{"model": "audio captioner", "train_examples": 39062, "time_shift_ms": 50, "win_length": 512, "encoder_layer_scale_init": 0.1, "decoder_norm": "layernorm", "decoder_norm_position": "pre", "decoder_head_dim": 32, "decoder_fused_qkv": true, "decoder_drop_path": 0.1, "decoder_positions": "rope", "residual_init": "none", "steps": 24100, "lr_schedule": "poly"}
Rows from block 3 of the text decoder of a small audio captioner, named by matrix and row number. Rows with one number belong to one neuron. Each number is 500 + 40 x the weight over its row's rms, rounded and kept within 0 to 999. All counts start at 0. Numbers have three digits each.
After each neuron's rows are labels from the 100 texts, of 14976, where the neuron reaches its highest value: "tokens" is the input token at the peak. Only what is clearly more common there than usual is listed. The data: synthesized solo parts of chorales (CocoChorales). In brackets: how many of the 100, against the usual share in percent.
# fc1: MLP up (decoder.blocks.3.mlp.fc1.weight, 1152x192), inputs 0-191
# fc2: MLP down (decoder.blocks.3.mlp.fc2.weight, 192x1152, transposed), outputs 0-191

fc1.517:521519512521471510527542490566470556493556463573475535504507491457471503456464453504490431548440410498472462498529456508495548470514500528537504540578430561502507514505534446586502504456449531548491498522467491471515465490450489489536471540549543513526533576452442495512497490431522533445559515544485463506501494433522461496470533493503387502457500565516463519429498503505461448565447441524581459452541510483463500496518509488471514512426471449478443532493411500508512463546496472492459494508565523575509488514508563545559512482539589552543445521461535564537556518527600417457
fc2.517:546472515557536515557527476545446489497513438469583493503485470479580486562472517515458477500512369495478462488493493426522578495511514481476537436443428422536460527540458562500495495492547528483477421477525418558574517542467517520478537499511505499547467494504540540512494474495460536488508485484538456514480495494466520522524446626487533483530445500510576465495512500528534460533508463526489503499406499496526455492480449497488535506552486457440462488497502526626533582520458504477456576526541451498473417542498483498506502491461437458476531629519509530543513475430519507502
tokens: "4" (28 vs 6.1); "<end>" (26 vs 10.8); "5" (24 vs 3.7); "d5" (7 vs 1)

fc1.264:473474469429414479561498537472491452538507491504518478497567582572538556446476529484493606529531492521509552553464539459512468581494487493511579488568516480476448477487512464450500526549409456544417497479515521486491471505490465489490588490493540503574427470456500516450499495500530460471509530501572475495499493475542519546476498486529486521470459548439496540501550499510461538516550426449500483538536537457469471480502472453518538504534511479586456465485487519487511452491481583559502465608495487496404590500480484399482485535460511512428486520469478500522500532567531438422
fc2.264:612562433473500400546543533461443425433554489508511501494498424467514434478500537425498490527541499489451488469508493458462504563540498545540491522558511515582516519492456480436551492469480483539478512445567549473478500461435501565480516398506449494503494521486472505506553503488535488478517548566509454374509551504522503478416522517499505557566562552480471500595488540500448502528503509523445529565481472544493533505514474513532444508499539466526478498538474508473467552552533502522404527442527500510508484496513414479536514474548482515438560482510515529471525496455474470407
tokens: "d4" (25 vs 1.6); "e4" (20 vs 1); "a3" (11 vs 1); "3" (11 vs 3.3)

fc1.358:522403576481495497502530447509494484478499502483543578459507424507550500552456476465583504536467560512516449547493530467497520499526540461501472476493561501474608518479500506471506463483510552500489495486508572445491439445363501476556502560500495509501412551616492498511460509510505436419501498498499536380502506501469498507525511493506500377467503472376475496503508676518588502497503503498496487430492500503521453500523491502485512510496491494501508489538492503503486501512476529472502501540534521585504530499492495555494506501469535493505501509432584521495501544482467487510
fc2.358:447537516518502495442512511481503482421458507602508511508478502599425497496498497500499436504487634540499500496508470505483489418397521503507441505501566479501495499505524431500548530683485563523497489527508482506491518505478490497481489515469495524523529499510465478470474426568442494487475517489517505507501486451528487504478495436465509514508498440496476504469512531523503480591382480485558483584497644488525518509440504494508501549433445492478501489510492495420485601505417500501503508498620483491529503510527493500470491493483503518524476500497506563506486460488492570507
tokens: "d4" (59 vs 1.6); "g3" (12 vs 0.7); "c3" (11 vs 0.1)

fc1.372:462488512500448455528448475499459493557541461535562497503516520525454459505456522506529561453523469485554564563466477385469545549452435582534494463452439454505573464497459495525485490508479438498381439467504489485411544528478509500498501534541454556529487521457463608481462502525519528533534492534471501459606448508461588522524543483524521500495473500459472487501486447525495503504507544443509508514552462526493483515467522489544564538394534502473502532463460501493501524570492545486541553554438581496467501513502559501443435519473530503458518573559518429468451532489481533490
fc2.372:525438501491502488578578494613521482532502545505437526538461453542471524505505507459527470454500513499503461559541441450522466504521578492575385526484517443552431543539497516431541565515556517525528503467490490526419532527476503463496425532481448507524503578465508469479468502496472434490470531497482498457515542460498477400509499499479486504528481567556442527510612493454503492498425516523501456499448567560461503577528529500561454497455447471450510391552496546428539491478489486493485468470472524489466491446474495565457540485532535487526535478483540536545516454502510500564
tokens: "4" (39 vs 6.1); "d4" (13 vs 1.6); "5" (11 vs 3.7); "a4" (8 vs 1.1)

fc1.281:495536497541471531539444428653535457477457493429481496518498502479539421472548446536478513491460518505508528499495504461543510495463525524422536498513510530524451478497529541415517530523487520500523581430443519440453542425505454487509446480514526455497552519492503561475579505465502537509507469500544494448503536427452526523579539477498482595496509504430484503474501547515536504519491498480518527443420552496441557480479530521488437580492492521537513504546468569484540539500515511501422455549406492455473461499497452580490483518505472549465502531539555504380486457499533546460
fc2.281:565495470478494441493484492516472464556554490499432479474486497511526476494431530497506545405517515463535515472483543475474471495494486473492430462569497567554490516429493497414518509395478542477468505497497404499488527481505506452530531531524481491544460498521463504529475429508508481521487505513509532538413559564451494525501459511427515458530548500539436557575572586495519526515520571393475523466510456425504500528477437503496495497528526450481496472437574501534398513512533506487580455476559461536555613497507501508548499543468546500513542514565516531498498521560461464570
tokens: "5" (8 vs 3.7)

fc1.292:497518500472503496459464498558469571481556527483554521489492498471509415455498508519508490465488510568519396479404486513477516538512508457453462479437533519475518459437529523497532558516506544466492514520479582455500555425383494469504478518452477552497484549476492532451435511421514513560506528496504528505527428468488433515566497543521432478498529442514529534565469558513533608521514501468487437506516447519508494525500569548511503470529579469464410494579407501466502525586508522509559516522545474479479496466446469517519530574506508519495548529501556542418472520539441455488
fc2.292:573500510439539534420477503559509459527451490452480445491598483483499524491490483508468521455514538471476544540494583480527531489416505511519561506434465493551577471515507501493502500468447440458463495482466582504517465497552547491601579456483443480526546483575472437548545500566537456548517516525501455527488552453463516535462451482459542466403472517449548520519511510473512503509479479440506517536501512422495487575524472513535485537512454505595600493452541483449512509474451490452546470470508551540481493543473531444412498504558456451515536483503419574479488490513491471532
tokens: "f4" (80 vs 1.1); "f5" (13 vs 1)

fc1.84:428545506509483563514501505447486550509502442458548460513483499426530535583472521517496450600481461533471388504465499533499500562422490375508532443533481509488574443490614503508501565524489466489510530513497515465573563481490502515499505475451504547566498533513553534476500530473515516463512472521534379523447456454545545473528452458487482507432503532520446492527563545511526558495523526490466470568573500461462532466500498451533480559511545472568466501498414486390455493510544479471535486498497500493535532502490490468510465524515503518506487444509489517499493528523586499411
fc2.84:442460548491541523506455505437507502501507460498500500499562566498491533575446474490509559488519538488548500430495480512507574498508472508497611531502494522545519506533497497504556496484477423504405507468464548496543473419457501493510538506523464517515612469534477500505503516534559508466600503461498482467519510533502470554515453530496580531559394505469486526472500468503449503468485467516579604568501490489560501485584477532563431458449538447512520504510508429468505508496508567578458484491501482466444450519461558424518502434488467503477503482452482443494500482548454378500
tokens: "f4" (34 vs 1.1); "e3" (24 vs 0.3); "e4" (15 vs 1); "e5" (8 vs 0.9)

fc1.368:458493497469412490518510438444485600498496509524508491518497560508488492538458429514496526555489414533496519511516391461496498502483459445507503478604519500531472580567555440602569547528503552566475561505522502492547514518439497460544585443464486501476465506485502495515454541534478570516556534521535467467529543518559410469501469508463541538410521509482491448477462458468494471480483528500452507485516485513471561519551478519489506438456464503545480503508360448557539471476512463486502467430506536537497519514531485514547492473479489506534478591503471512489533536457537457426
fc2.368:574532502481488498553510489445495561512500439470514437561489529487492546472479460509453488502527488451465518495440453491499446565535565493485507444507554491561551395546537493508583507512508440498525556447490436479404498515458459500521529430515502492530434507469519530506493481464504515494549476468442406524480469514552525523538601495521518541496524499420525468504574541485520523494526475543519494500469477453505549532473377486519515546570451437505444503532457478496502558505420506437539435531523511471527499566471510562514501437540440491499505558605504506483605484492494505503
tokens: "5" (38 vs 3.7); "b4" (15 vs 1.1); "d5" (10 vs 1)

fc1.621:489538484459493537536575529422517540503505523470486558519534441544455460499559499462515513577467570502503526499515542463467491495454470485505476474459480342528522537457518461498499536537567592507499509450406449540520484536516513493506522500544454485507553497538487558508484524541468486449489526496461500519492520461513402572522527374528471490431528499429522495543504517517422587534489516442472506481502546459484498472546515502551478446505513556459473515560439543432510527505475525495509528518538446467522493425529446469533441494582486511508403483472527496503545467459555508553
fc2.621:492421487483471523573479469506520478500487549524446475399494561460496496600520470447491441411486555496600495477525483495516530558446508481492509553450444563494481482495514496396533510506524500518543573518482525502372453534530545477383498509547544551495542565489449483547513526476496528513521523520498460534521569508495595474430463471479469490498490510513519528484471501494506523484449483452549477471510507448472505543519516508512532510461494502491483510442499469564467530516539515560488569468536528489542451480520463518545507581566477551487528483511479426456514495449497539362
tokens: "f4" (58 vs 1.1); "4" (32 vs 6.1)

fc1.83:493480466470464548507591520498481476462605499444575511389500475481499511568525465458438519510492567558514501442496528483469500480498486489478486564529541453454510465558461478488501438579494552489514493477514469436469537556535476453519501509532506581404490538531434493500541490557506527429524463473505501427542508501462467458604505498471541500492558570517561451500497502422537493471496487444484515525490534425480625486574511536516500481455519517493486517527471506501480509562513493542500496525602500441487469461523481582519471495461505519419575447505500504468487482476515527428
fc2.83:514489550490500467536494501544500537594468517479535583572500446463576499516495507455500476561462492500504523476564479458500420447473500442469477438463561579570505513470500533498492549424527573439517530488512526503536424555501487475501480471553484407525534500505540496502560525402484441499431500482483453522437499517512485500554402509557499489556448414482552550527446555491550500490516474464527347486503527495490461481544435489488487527524439471477533498517510500529458588500501578427508591505466541537541522500488512535509500522500538475519481546476517465501507490483503490509
tokens: "d4" (24 vs 1.6); "a3" (13 vs 1); "g3" (10 vs 0.7); "e3" (8 vs 0.3)

fc1.388:510409482539511526534517501507490588473443505505518441497491498480511524466480514517489544488481461478516481521482497465483441502461557525525493569496495511442512488462431471457552516551499520504589422488500543574500471520420514533500427540494466500610457517502413498406511536499479518552534558532446509464534476445531509440529476508539515519510515476493463418564526533551517468518530435503493420425534533489541536479532479559480498495498523458559420492494477461478441534437465534501558469491531491512501471585569480488552487459481480506472449513559472578492502557463634544455
fc2.388:497468527511523501516507488488482483449520482549549554499517468483484464549520440551464495509513460512507528555416539441448480481512516542494483482447459560432549471490517503449448558518459500540467391516505559517528497466398477458517504528500490537508435523499526536483556479530489460520539510487461478436554520561528513583487510539480449507503501509533467573461499466445551571546488484471523575566447390408492484515443386483497471469543526480460502542493452494566487571501510502447478509470486501524462497504531550572494544508482500440420507531496491580576563553481577469497
tokens: "e4" (50 vs 1); "e5" (40 vs 0.9)

fc1.210:579505469426518458501521505476497551465548496503523474473517498517504540500499502456559522543591500440527500498528504556507500511556482508541513439497514512475472498497508461489471472565468519590467506362493441444445532538517461480571533567534499497499501510592503515518445551513560401489556577498488500420473565446512494511472573492501508500537530546470440491540487499492490499548583473514477500474466489481501444387544492476418498503471432470500587540474488543467509524553555484482529481474501506521384521487425460547540449440501506476506508452516436458494524533478517499561
fc2.210:455505454516506509510399422537497500501563522545497452479472523557426473480452413503499479478497507497502498598455455500510577495503425517492448527482489433501528499426441497492500498555530495476492503516487540463497500496401505464516505500492469565454455484511556462460500487544529489503488505483526522599544508494563529497495478555670500520529538496505507501420493498564487495498515454463449519493503512503532499580510485521496652475533535503488537491495465568508483493450547496483502497549501481575458540511532563412549497392494513512518533524500492544435448516545462500494
tokens: "d4" (65 vs 1.6); "e4" (13 vs 1)

fc1.754:409501542484441467480455506443514509516504499507445425485528584523424490540507473489535494550510491478601473557459545447535478506500487477434542518482493524479503498435519545539416505608440496505581508471544507444580538483519426396549509504524612541537518444509539521491536591560573548497479544521404525521559535404510473568449560490552491483469499541474517552507484498509518499494509519470495448497480500458497481439457470502538495525456447516472537429504508514534483484502473512495486531443456478517535574443510454534514499498529481486437517496473499479483521491539484449506
fc2.754:563547487474515506511548583532518454553504497515462463492515518538489465597484536422517482503510492516548500460503510511512595493515504532467521475400480486475463416514540503531497529513514489498479454473484493512525502536506537506508457446496470512400510576536518444613523523429499439502455456488489504495494509444471453495478540430509500458480496470534475446500507473504468501537407519478591492460514560527441479515550548472560508557500410537572562565510547498479415488516475495498444518503499487433556442453512458522551429521536507542524516456517484538456529575619486462533
tokens: "double" (94 vs 0.2)

fc1.547:461435507478472501496463484526490448499504508492497589444501506542505507498490500559500500612552508516510499499486499499534527521501552486531500498499503579502499483496495503512412507545470502503621501499485503503445510486503545457495596656513494527488500527440521591485506504504508502500500501506512500490509551503488532504528486489499446502500501497495499606521446471498487553465496488501499508494501556497507502467510481497500509427536382479500402500450496477503497499497454494503502449500500501500435444442504552570503543561667502507406508487465513433442456518377589509538
fc2.547:522517506502512598567513502498440505511431406530501425459500494481458599494505491501504637499563500517490529510500375499430491485499510534477561543480375501497502480500528490507508506496508514497546502451511458438488477486511465519491503485430507358499514446482531502506501469504490479489395508443499535435510437507531518472505532500491504530465510505564494508499558482503411491537580555497529555492476465585549522500578477466568494551445532494532515411502521508463544501490522497446493496483425494549504573492527492478478532473456507505486425499495493525480522551500553501517
tokens: "#" (60 vs 13.1); "a3" (23 vs 1)

fc1.92:500480494493508532498490505499522500488517423510498499496527492438508532582470507498433476501515500506510579471498583499493517511500470531503462525527479494512479483496498502388482562454509476484484514359509601490577515527476493538500596489416480501486527505496520603493521526498475568506544498501521609497515481494492529510530473518469510619498468507498453557509481490500510516498501500546495488501500503515470507490500515522435515494489364485509494499512508413395462506582490452462507430417384514468500499530489541594501496523552496509476477440503505493429581495506532527578
fc2.92:501510533503531521513487505501456507440537504514487472536478464541456426558506481472436462450511501487494513489561428563517490508503483500477473493478492486650549506450504483503524540461464484534497508485501483450488609410582385516502461501495549457498503499517488499538515505501449502504459552485475508539499495521441500489493453537504517477511513551496493510452547493498540609510502578483496556530491468592481519403435512513484478461542488479415513486506489517474553551541549482504490465497491480389589484525545434494485486501486502464500552541505500449499522601500633512574
tokens: "double" (27 vs 0.2); "4" (23 vs 6.1); "3" (18 vs 3.3)

fc1.679:514504564500510558408501520549508522508556442516422594485532556560541509435476489539514510536514500483501500449546482502540557474476520499440501561555513501457461507465521520541504441464500504500471467482504500484415436504441434506494545499505421564467503422502453437517504500496559591548488500498488478443478444500521479552500555521449429495487575515497392531545477418503477501552539443553556569468571531510412447479498505517491505446491500463540483500526502533512495511516448486537471483579551527557477494474556510456499557507503429553547485512446524583471452485495499443514
fc2.679:519531509498512500496499503358540579498501524478578501559450464473499459489512522499445470511460463587502472513569479500487500499465473529499489500500548525542466504558459499503421471500562503502517491491516501502470402514514508487513693542455456485476480500546514490517490568475466410500482536502500515481446585577496484496558515412512508553500490495523463536526507494465520511460484469466510579498479493469500500418535555497506464451503531555509516501443464499498503500501528503499564502418426472460478612474500501500466573486524500554514582533478536475481558460465510451436
tokens: "4" (25 vs 6.1); "d4" (14 vs 1.6); "5" (11 vs 3.7); "trumpet" (10 vs 0.9)

fc1.105:437535473484516482496519489529564476477437459497507561457464526412530569514510494448544449531439471520500496458543479472495497497489516493493510496503413494443459507540529599464503501496505456498567502469532485473467527567493405505477504517497531409507536428584472436459478531562461534529522537494497497465468553476479520478497531494516537470527496527498460541528433522538551578407456536498458458475498500525515480498572486581552446477496524449578544562493484551485481514533536497474500528498489500500569397457508520539453482465563564381504500501462482552527500461501615542482
fc2.105:488511504525506528540484500509473512496492500527519501467457503490564544481474527521493488415508508461500539594437497504538591462503546533477411420543457515538465521501473522547446494495567489538456377439501466511589509511499462545490517506499565414446499497465576523464479395471528491496514477492542482542556536520453577477541554440474507502455543629479395472446592499507479517463526496485489539409509480551507420547481493487546478511534515426490498498481505503499512481518470503547601498486504552500513477489532438497505502496464493521493433479482518521574549503489458483497
tokens: "4" (15 vs 6.1); "e4" (14 vs 1); "5" (14 vs 3.7); "e5" (14 vs 0.9)

fc1.267:457560468524500497474505532493530497405470505496514442501569542499497478481488507458553463467478444482429514472438511398520514543501484520491478541436513471520449442413513532500529537556476494551575480569538527456535487530483520519552525573505499595397509529565511552495447630452546532500492510501531446504491526454542504501497523506492487514482566553507558490533499504571432489528519542429523482516537522415485497460441442493496516528523466520471515536555495441499506479443432509530481524481564496466519457512479443546527445514490506470389438508463506478468493480527417495565
fc2.267:533504504459552444454567572568511545466455534553513528543586507491509542530482529528560507491494530484503473408496515501440550479565501535486523521522540484491471368459540498503520449479484514491505384515445487503533512505483535549512501430456508485585469509470502496552484504448450502494524510512556471478469528487453514561500485543520542491440497446434540473397555483511460514498480550475522487540530516481507469514497525509550536440405509572554519520478500517502402506512487508413510474511527516475565372489537495531504420498509508512416483486419466542546496547490479472529
tokens: "double" (100 vs 0.2)

fc1.745:498540517487534476518474489478516557436432540477485523396508498405440563479457567510479430500467454535524484475478515507550491507492563433543486445504501446471493502487426549392500478498471464538477491488495545536512494587412476498572475457507477506485533538572510517431429560499551519495500502477558533495511541512395568454556498525486518543556500499462502499483481520526461490474554501388540470545524462493466478472489450512462513568529448547543500485580561477501493468500536560515513538464486491503505544596491568476447448549508512452482515510533427502539432515519505499545
fc2.745:508539543472553494495531499434487467588501552470434543456475503528526498429445424474428510498470513553513535494495502503520531501502535503555489496501428453552538501516559498559518511548500475505498531454471541482506447551507505455427485501503532495547513501573501540565501428506487414517569506543501526529509516498420528500447576440571466537521472497532466532499516392459500509510478473546442479631427557502485500551474512489511465495439484459541532429495540503476495462545531499459477546525499482454574467541505488496514466438455445501593420421543566534457496464501481455499
tokens: "e4" (96 vs 1)

fc1.680:548616496508539499496493488527453523489478474470463572539462501528590465512555446478555508519458474506518508452497535472550461468543399536468463512553533455546526539547490558545512490532463536580478499466510415471463491492458449554477528490466493532504474480523526406522430509478515556530538564437479473460521609468528445533487557524453537514494446527489478511468464578452463505527575424539471497456485515462456498493467475483428505519471513540451497479484498492475497458581495526534440497512471519581455453549480535546523463493561424554482510459428474554523485527511561478458
fc2.680:511470533499471513493575444474556544487560484503525514511479579552531625472509490514488530497537452601487437517510477491444475482483546496528510532489494540509470484511504405608534513453525530558515523436530506491546482519439446505504409527441535514554532483499508472506497482489532526452504507565441528511434434591499485502433476478434432478483535481492502543488549579508523490516492480455522487479438441540509463556499544457504520505463445430560445587495583496528392494498477506495496501491531467459467460513493451516487527493417480514584527513481413485503518538522509496447
tokens: "5" (70 vs 3.7); "4" (20 vs 6.1); "3" (10 vs 3.3)

fc1.135:492515462479535470501529447439466539467473591535497475500521549500476517486552469553553481545499464534495595509479499474540425490450449459485449498544502535511550486524554531624567482513491555478527508500530512492481511438451494491495554447505503454480497458461505496500482524549474568535520453520525354476508591445523437485524512473539568610423561468506500501431466521468505523532522479561482432443503535519522539541524458502456551451539445426515520506518451520549468514496495472508486466450469543510535499483567503552475461439501435508526465518491505485451485524534581475426
fc2.135:557499523490462465547528483483477543502564468454500502501398505472488506497501449561444496530521499563499523481512477512512464552626538541505498469484488521569501469575535392478526504466497471521500555460432466486500466594476499499510549484497525518615470530493524516440502456486528510499519412534361415498499500494519547507486530525539520502479469505461552442474511447508563508530516498517512517503473504439521440476451408469541473523593457488499436492461474451520544530511539545465523426467546530504551519539424472560471531479518483471519467530547451519495530499423504438517
tokens: "5" (34 vs 3.7); "f5" (17 vs 1)

fc1.300:491468469447419458565472467541495529466462479531570536493557513518535498465589513481542461490560497530572580489452560483565493533496471420500502478523514496537544512529522424401531522507519443462509470529477555484497443529421504502539455524520476584460392416467499464523464466470534509421508519503489612454528500512507579541456496520532449512462542517521450430522520500517493521462497499515449526519485468559541464493510388452474489473561517470528539500510487534530489541543521495488446493532446489538452514497447500568423513459533527513485513426555546552536505492513537509517
fc2.300:555561445557468523513475402473484521494469474529439536433504468545456531517458495515438500476608475471437532530535571518492514552469480487551454524486529513529583554454513534415474507452474490506517519453541473477548521417582501512572541448486483496567484490550500587534519530534496493506475492520523516514535433406505483519502440496502494498501523458576510546520506518594481514501425475481474557508506555564468500501535479505504510503437417495499485505528499554455490503425506501478498472529509426494500429499468501522540448473526477583587485434449438500448544521518455428501
tokens: "d4" (81 vs 1.6); "e4" (11 vs 1)

fc1.398:507468453513493499488545463500486547502453534489501507531561478508405500501500544500489488501497377535495502572429580478469492476513476504556496516437512541441502545440460513527500581493492501500448506500500502479569496483499563454492537501510605504518592543501529501492515479502489498531501514525490504512393529423512502479539507487479447472498461489477548559503458512492475546585494481459417542515536511501443467557503464387402500492542585543500469454594500561462500534388492491468422519503572496502440451499545579497500500414542543502500506490492481516500489515456501500454
fc2.398:501502603340499499587491514497532484446473544587536488580571505488458463505487498496496560499554501534528503486492492449527457535520479498494497534491476380514523529470508530467554527498508480536466500546530480501505452505533516500458522497496506449518570482494424491554506330531567495500489503464503487516500493500518487500475489574476523520520474431519499509477523483520490562519424487450591490495458434405537532444507516478516498433513514504627530413440506496521511514507536491424567489514458499476504476502527524493451533542509505501521482520426458465507491508511504458499
tokens: "5" (51 vs 3.7); "3" (29 vs 3.3); "4" (14 vs 6.1)

fc1.221:567531447500512498441511440503493418451532481487442493470527453470523479533488427474474574470385528491496500518493493491489507492543417537437540519511518471533479589445535586601493500495480535479531451481450565496468613500503514466487504556512536536463506466517608421502459559432486533569547509585467513501482511515482454535513549482526478506567504447478415575536515504505469493525599465476433525545532467467497497462486583473536481470551511479532471489494448507507548502486482496511481527482534450571512565479511527514484515505459457580471454517524511489468494487444513526489
fc2.221:575472492511456510429535507492519557469423504476494464602461514515529505450454520469528539567512432567633507512563505461495519479459501483510516541393401502482479502521492543445521564508495443489478467462460449535599481561589598531440440489503508470526479587519493500535534505465430551525443544495527514504482544485487491496482501498526414544520448490487489487499502457497551523464500530491574508488524469491484506532538501426505536499507524487485499474475498405535430519466516469465470513432500536520515444502530495432505553502553538454521499474536499524500516496387533493499
tokens: "4" (56 vs 6.1); "5" (31 vs 3.7)

fc1.371:539520511519507466489490592605474521501503378491510479485535524492455480500492516452453467510448482454530493490507617537519444527509481472468536519512498603467515463511485542486473555472429486475409480554546458586502531506517497511489435420543557449507480447496480502553515468556498540491609469578525514443531505514516475527532488433523476497481463569463571477507492439436529506497435472551423515477564549568495503554527498536509482499458460497491539523484489532539523530462424490432486507477547499538542486439461494467527526487511574492538450472486489539497566491502474523418
fc2.371:532479453476503505509545411574493552501454460512514479473507452520485473488563518604515470530462548421572463518513478495571490521478442495505476487547553509499491502443515556470612480527493452556467505522535519497466516427513493507525499562455569505514511496417434501496511517537476470551484516504510508503519490516454566445463483506483477551560576583497417557430532552494450499466436420515494459498495471510508430414430434508497490517481472495473506449417485481482492520508519511519543556534594581500490497479544512528410459513553534486499454520526503518543408470473533519505
tokens: "double" (15 vs 0.2)

fc1.532:502520405491494523531433531503473535487348501509561558511602515516521498497422504492479472507496486487500575545474506516566505508492498495533516496487465495496479502430498476517503555486467497488495480525500551499518456499495492452473536457473494508499504492534501548434383440535499503499501496524461490507501499498523499501552486394499539557482517495453516598521500507476531503586499498477498468494512555543500471587466506499548448524526469495553505555558500482458504581512438591495504469489448439495410482480500634500398475564446496504609495519438518536524479540493551519500
fc2.532:511494561523401504577481526425443450444509479590542387517491500482499529452501502541616493470502469489539544484464510449495491470558411500501464539563512521493522461540553538513501503503521502518459510549522504518516495438560470387584512500505457460447482459492458499545501496497492442629504512380477509450533516537531501507496497513515532515510564470545405501480507381498489471514498625488513609503515497426507534502503427494492454513497554524513498472519444501463498507510484498472476570518485494571477479501500520484484500522501517497540481493500508507500520490502532512498
tokens: "5" (58 vs 3.7); "d5" (9 vs 1)

fc1.106:494514469519442496537492520481564538584405502538567433477594503526450509500540500504495476549481498484495470471473548474435551420506447565499486530532439534534447469515518566453498500503538519510560579552498501543521552531420499510551498434441504529500456507521495467538488474545510515496500571481497414503400524490449535496547489505433436524426499500473476438501447575414502499489484480505491483548500429567530615497463526488552512532513468518524476483506498489508491519553504504511484497445538524486508471423502512473491418486549611525429433550509515465523473499520544477472
fc2.106:519413502436482542497500493462423550524571420574439471473483380523449503493516524548484443460535457495536517492448536509556537488491514518512496440509542509497480484494522504518494550568498509532516496539540421489511496421536428501504444383472507466485621515533646523456575469426496430538527542542467521493532520532497534501504480497489495559504515543539464548497471504548493525513469427481554503436508481435565538493488470559477445517570508452486433511524498493471529480531508515503497540514468524466466492502510541517499524486496527564557503496464394490487503481471464481513
tokens: "5" (32 vs 3.7); "c5" (24 vs 1.2); "d5" (19 vs 1); "a4" (7 vs 1.1)

fc1.56:472486544496388478538498515536561490497504469478553491550495480543445445601527528487508448480515494497458512447487558502505542513499499372487520503468466479464558499519501501541482480520495490497558491531528505463417602542498501521532474583476527492524480588495512465520535499515450511508510411523540544452509490500503450508440546455435498493498517532509556431405503527491392504516509490510484492539505452476499512416442452514467488459522478469499580572502422518498535521450480556462577431560503537512451513512485511512526480499556434525431605432503545497498471495545514535482
fc2.56:496502508550541521549496502487532506514507493480535463545473469496529444510554517488456533501563500557398495545534439514526451496469543521451515595503475429497527569539538448458504511459597465506507480491470435503518516482519498490504479558507508465497557461519533457397492385516502532465501511402503474502426463541498549538483438528482527437426548486469502522491506556532544450515586422474504451540513471511525499501518516471500522463424549504481507480528480515491486444506541516472508449489511398475510498497500484525560540466451538501465541604501492496454556548437455605421
tokens: "4" (41 vs 6.1); "g4" (19 vs 0.9); "3" (14 vs 3.3)

fc1.689:511464530415507510485437447542551524556460491421484504519509499515498468518606487460417517550477492498472477484488501495538549524504514494432531508494538601438540559461472514520446491503489483501525491440438512455495512478525456477510476556515557568435492435495524494516494467546520533477534582454483500495408533496432505517525554493510450504483558476476461483531467540496617467530567495492505497521435450445533477501429531526461512434590420470523538521476449561497491510564524554531551508527488482578511466535430544510493481554520429546514505455499469462485456554498525550416
fc2.689:546493462462449489502487512474460490504578435503510467518524489450549505480454425454545513526582467557513533564505454445518557486502513470513540523464494446517527470472498484535437455490525585482529501547482463412479560485587507481446521494588519453480512436542507518455493450465478561512551573460513534484522543442433440490506502479499566472511497480550544459528490474533554446529514516500491460444502565490515464498560408510520470491499560566470462583504520482484455519520553532485550485557518379450504539538462431568529486455467508405510559519501525541557495509461478522485
tokens: "f4" (17 vs 1.1); "g3" (16 vs 0.7); "g4" (13 vs 0.9)

fc1.246:498547506544505602569500500519533605497539452484462578504444470447484512508487385425446468512467470552487541502490529455461479499491512483483437492547548487466444465519455520553498543533504492561527523482475504386497528496434496524491529589550506489472502577422470546486542503536506522470512468455493581511553451444547491479423478438476516477460494487530526428500492544501500424515511459467491593517500474494585520530529453513472534543429510536497501507528504504506486409556499470480539499536469556443464513502471499507507527514488507588505511460558514526582482433463491498437
fc2.246:488486486484596457489503421502499476504482475467518509505464490583503503490507504502469498526539567506552548511484551428499485575464506494501438529444503542370499492438520510520542581502468508490502550501498444502538508474504518564488468545448501545532476588494514529474536463463462513507485471480470516506472511537513475461461563554451542553496549589484493456429478465505443509435544499510532503461455471438441536517424448550501453453513506534509543570591500492442518510429533461471553517499407496501505496520484527528465479524465472539493538478547462457611424555496602454528
tokens: "#" (90 vs 13.1)

fc1.53:550575462489575489505546455451510513477481510531542514476453520465424523552458419403534452572495515481499509435547543512560455536503541444544468472539548432517489600484497574472488504489463476558495414519506552545560504477501508483530482502522505523558507552511440554441507492445427536550574523555566482510508452543493482521487501479502502497438459431543446461457491516446516475478453504482434533489558499410493535467466482489521499556487406532537524490585453482499561553469519505442459481512487561522505537512530489432486450507546487475500441520553538509543495496469545529459
fc2.53:478493522597391536566517448421527510473511544452523481504448555486440497551499490523441454425464519472482493488429510487489497453493478478468535479542478495462503514499511489510536448525516475528513464491454502473507530502398538596513488552488464536514536519499537500505563514485460506420505460398472457628531532494518506506482538600474476523411454501487476482495574483497491447559563523501503421540495465522495427585489479466479582484479493513567475551502540499487519437508538516509501489558476503573499429484498513501532486477530530533506509567482480519473544533506544572411
tokens: "e4" (31 vs 1); "b4" (26 vs 1.1); "4" (17 vs 6.1); "g4" (7 vs 0.9)

fc1.456:478442511514525532471466479517496495502505447504579537521512467567516490447482557445565467515449500475397484479490527521444500526470483464491451479514522446477479472532509492517546498511486467568522497506497502428500538399482418605505532549573442511567405542524551479509471501500502535547532493514499480505497553433535507547495497514465510474589418454518493487525512482611466518504543519497452594495559496568508412443404541514483513494482509510483455518484487497459522538532491475612517439530515489465506459524489451542525497464515464497489529420522529541503560537420505468559
fc2.456:499513497499516520563515419500434525494452552444478476427509486487509522541538546582412493559476524514529504525504434433520573460492505454470459468496461384451564547484500512509476510521488510490499517519487572518575503540471539464509506490496505488512572520447514493448587518490544486546450481473520500583527520511552526477514487517486500506471463498584429488413490468431563470446442441510473516627510482498477577493524502527633530484508486468473433490518504508483505460545467540454407497501497563511448494498518471601527518522470533484481483524458502491473445501517473541511
tokens: "4" (25 vs 6.1); "3" (23 vs 3.3); "d4" (15 vs 1.6); "f4" (7 vs 1.1)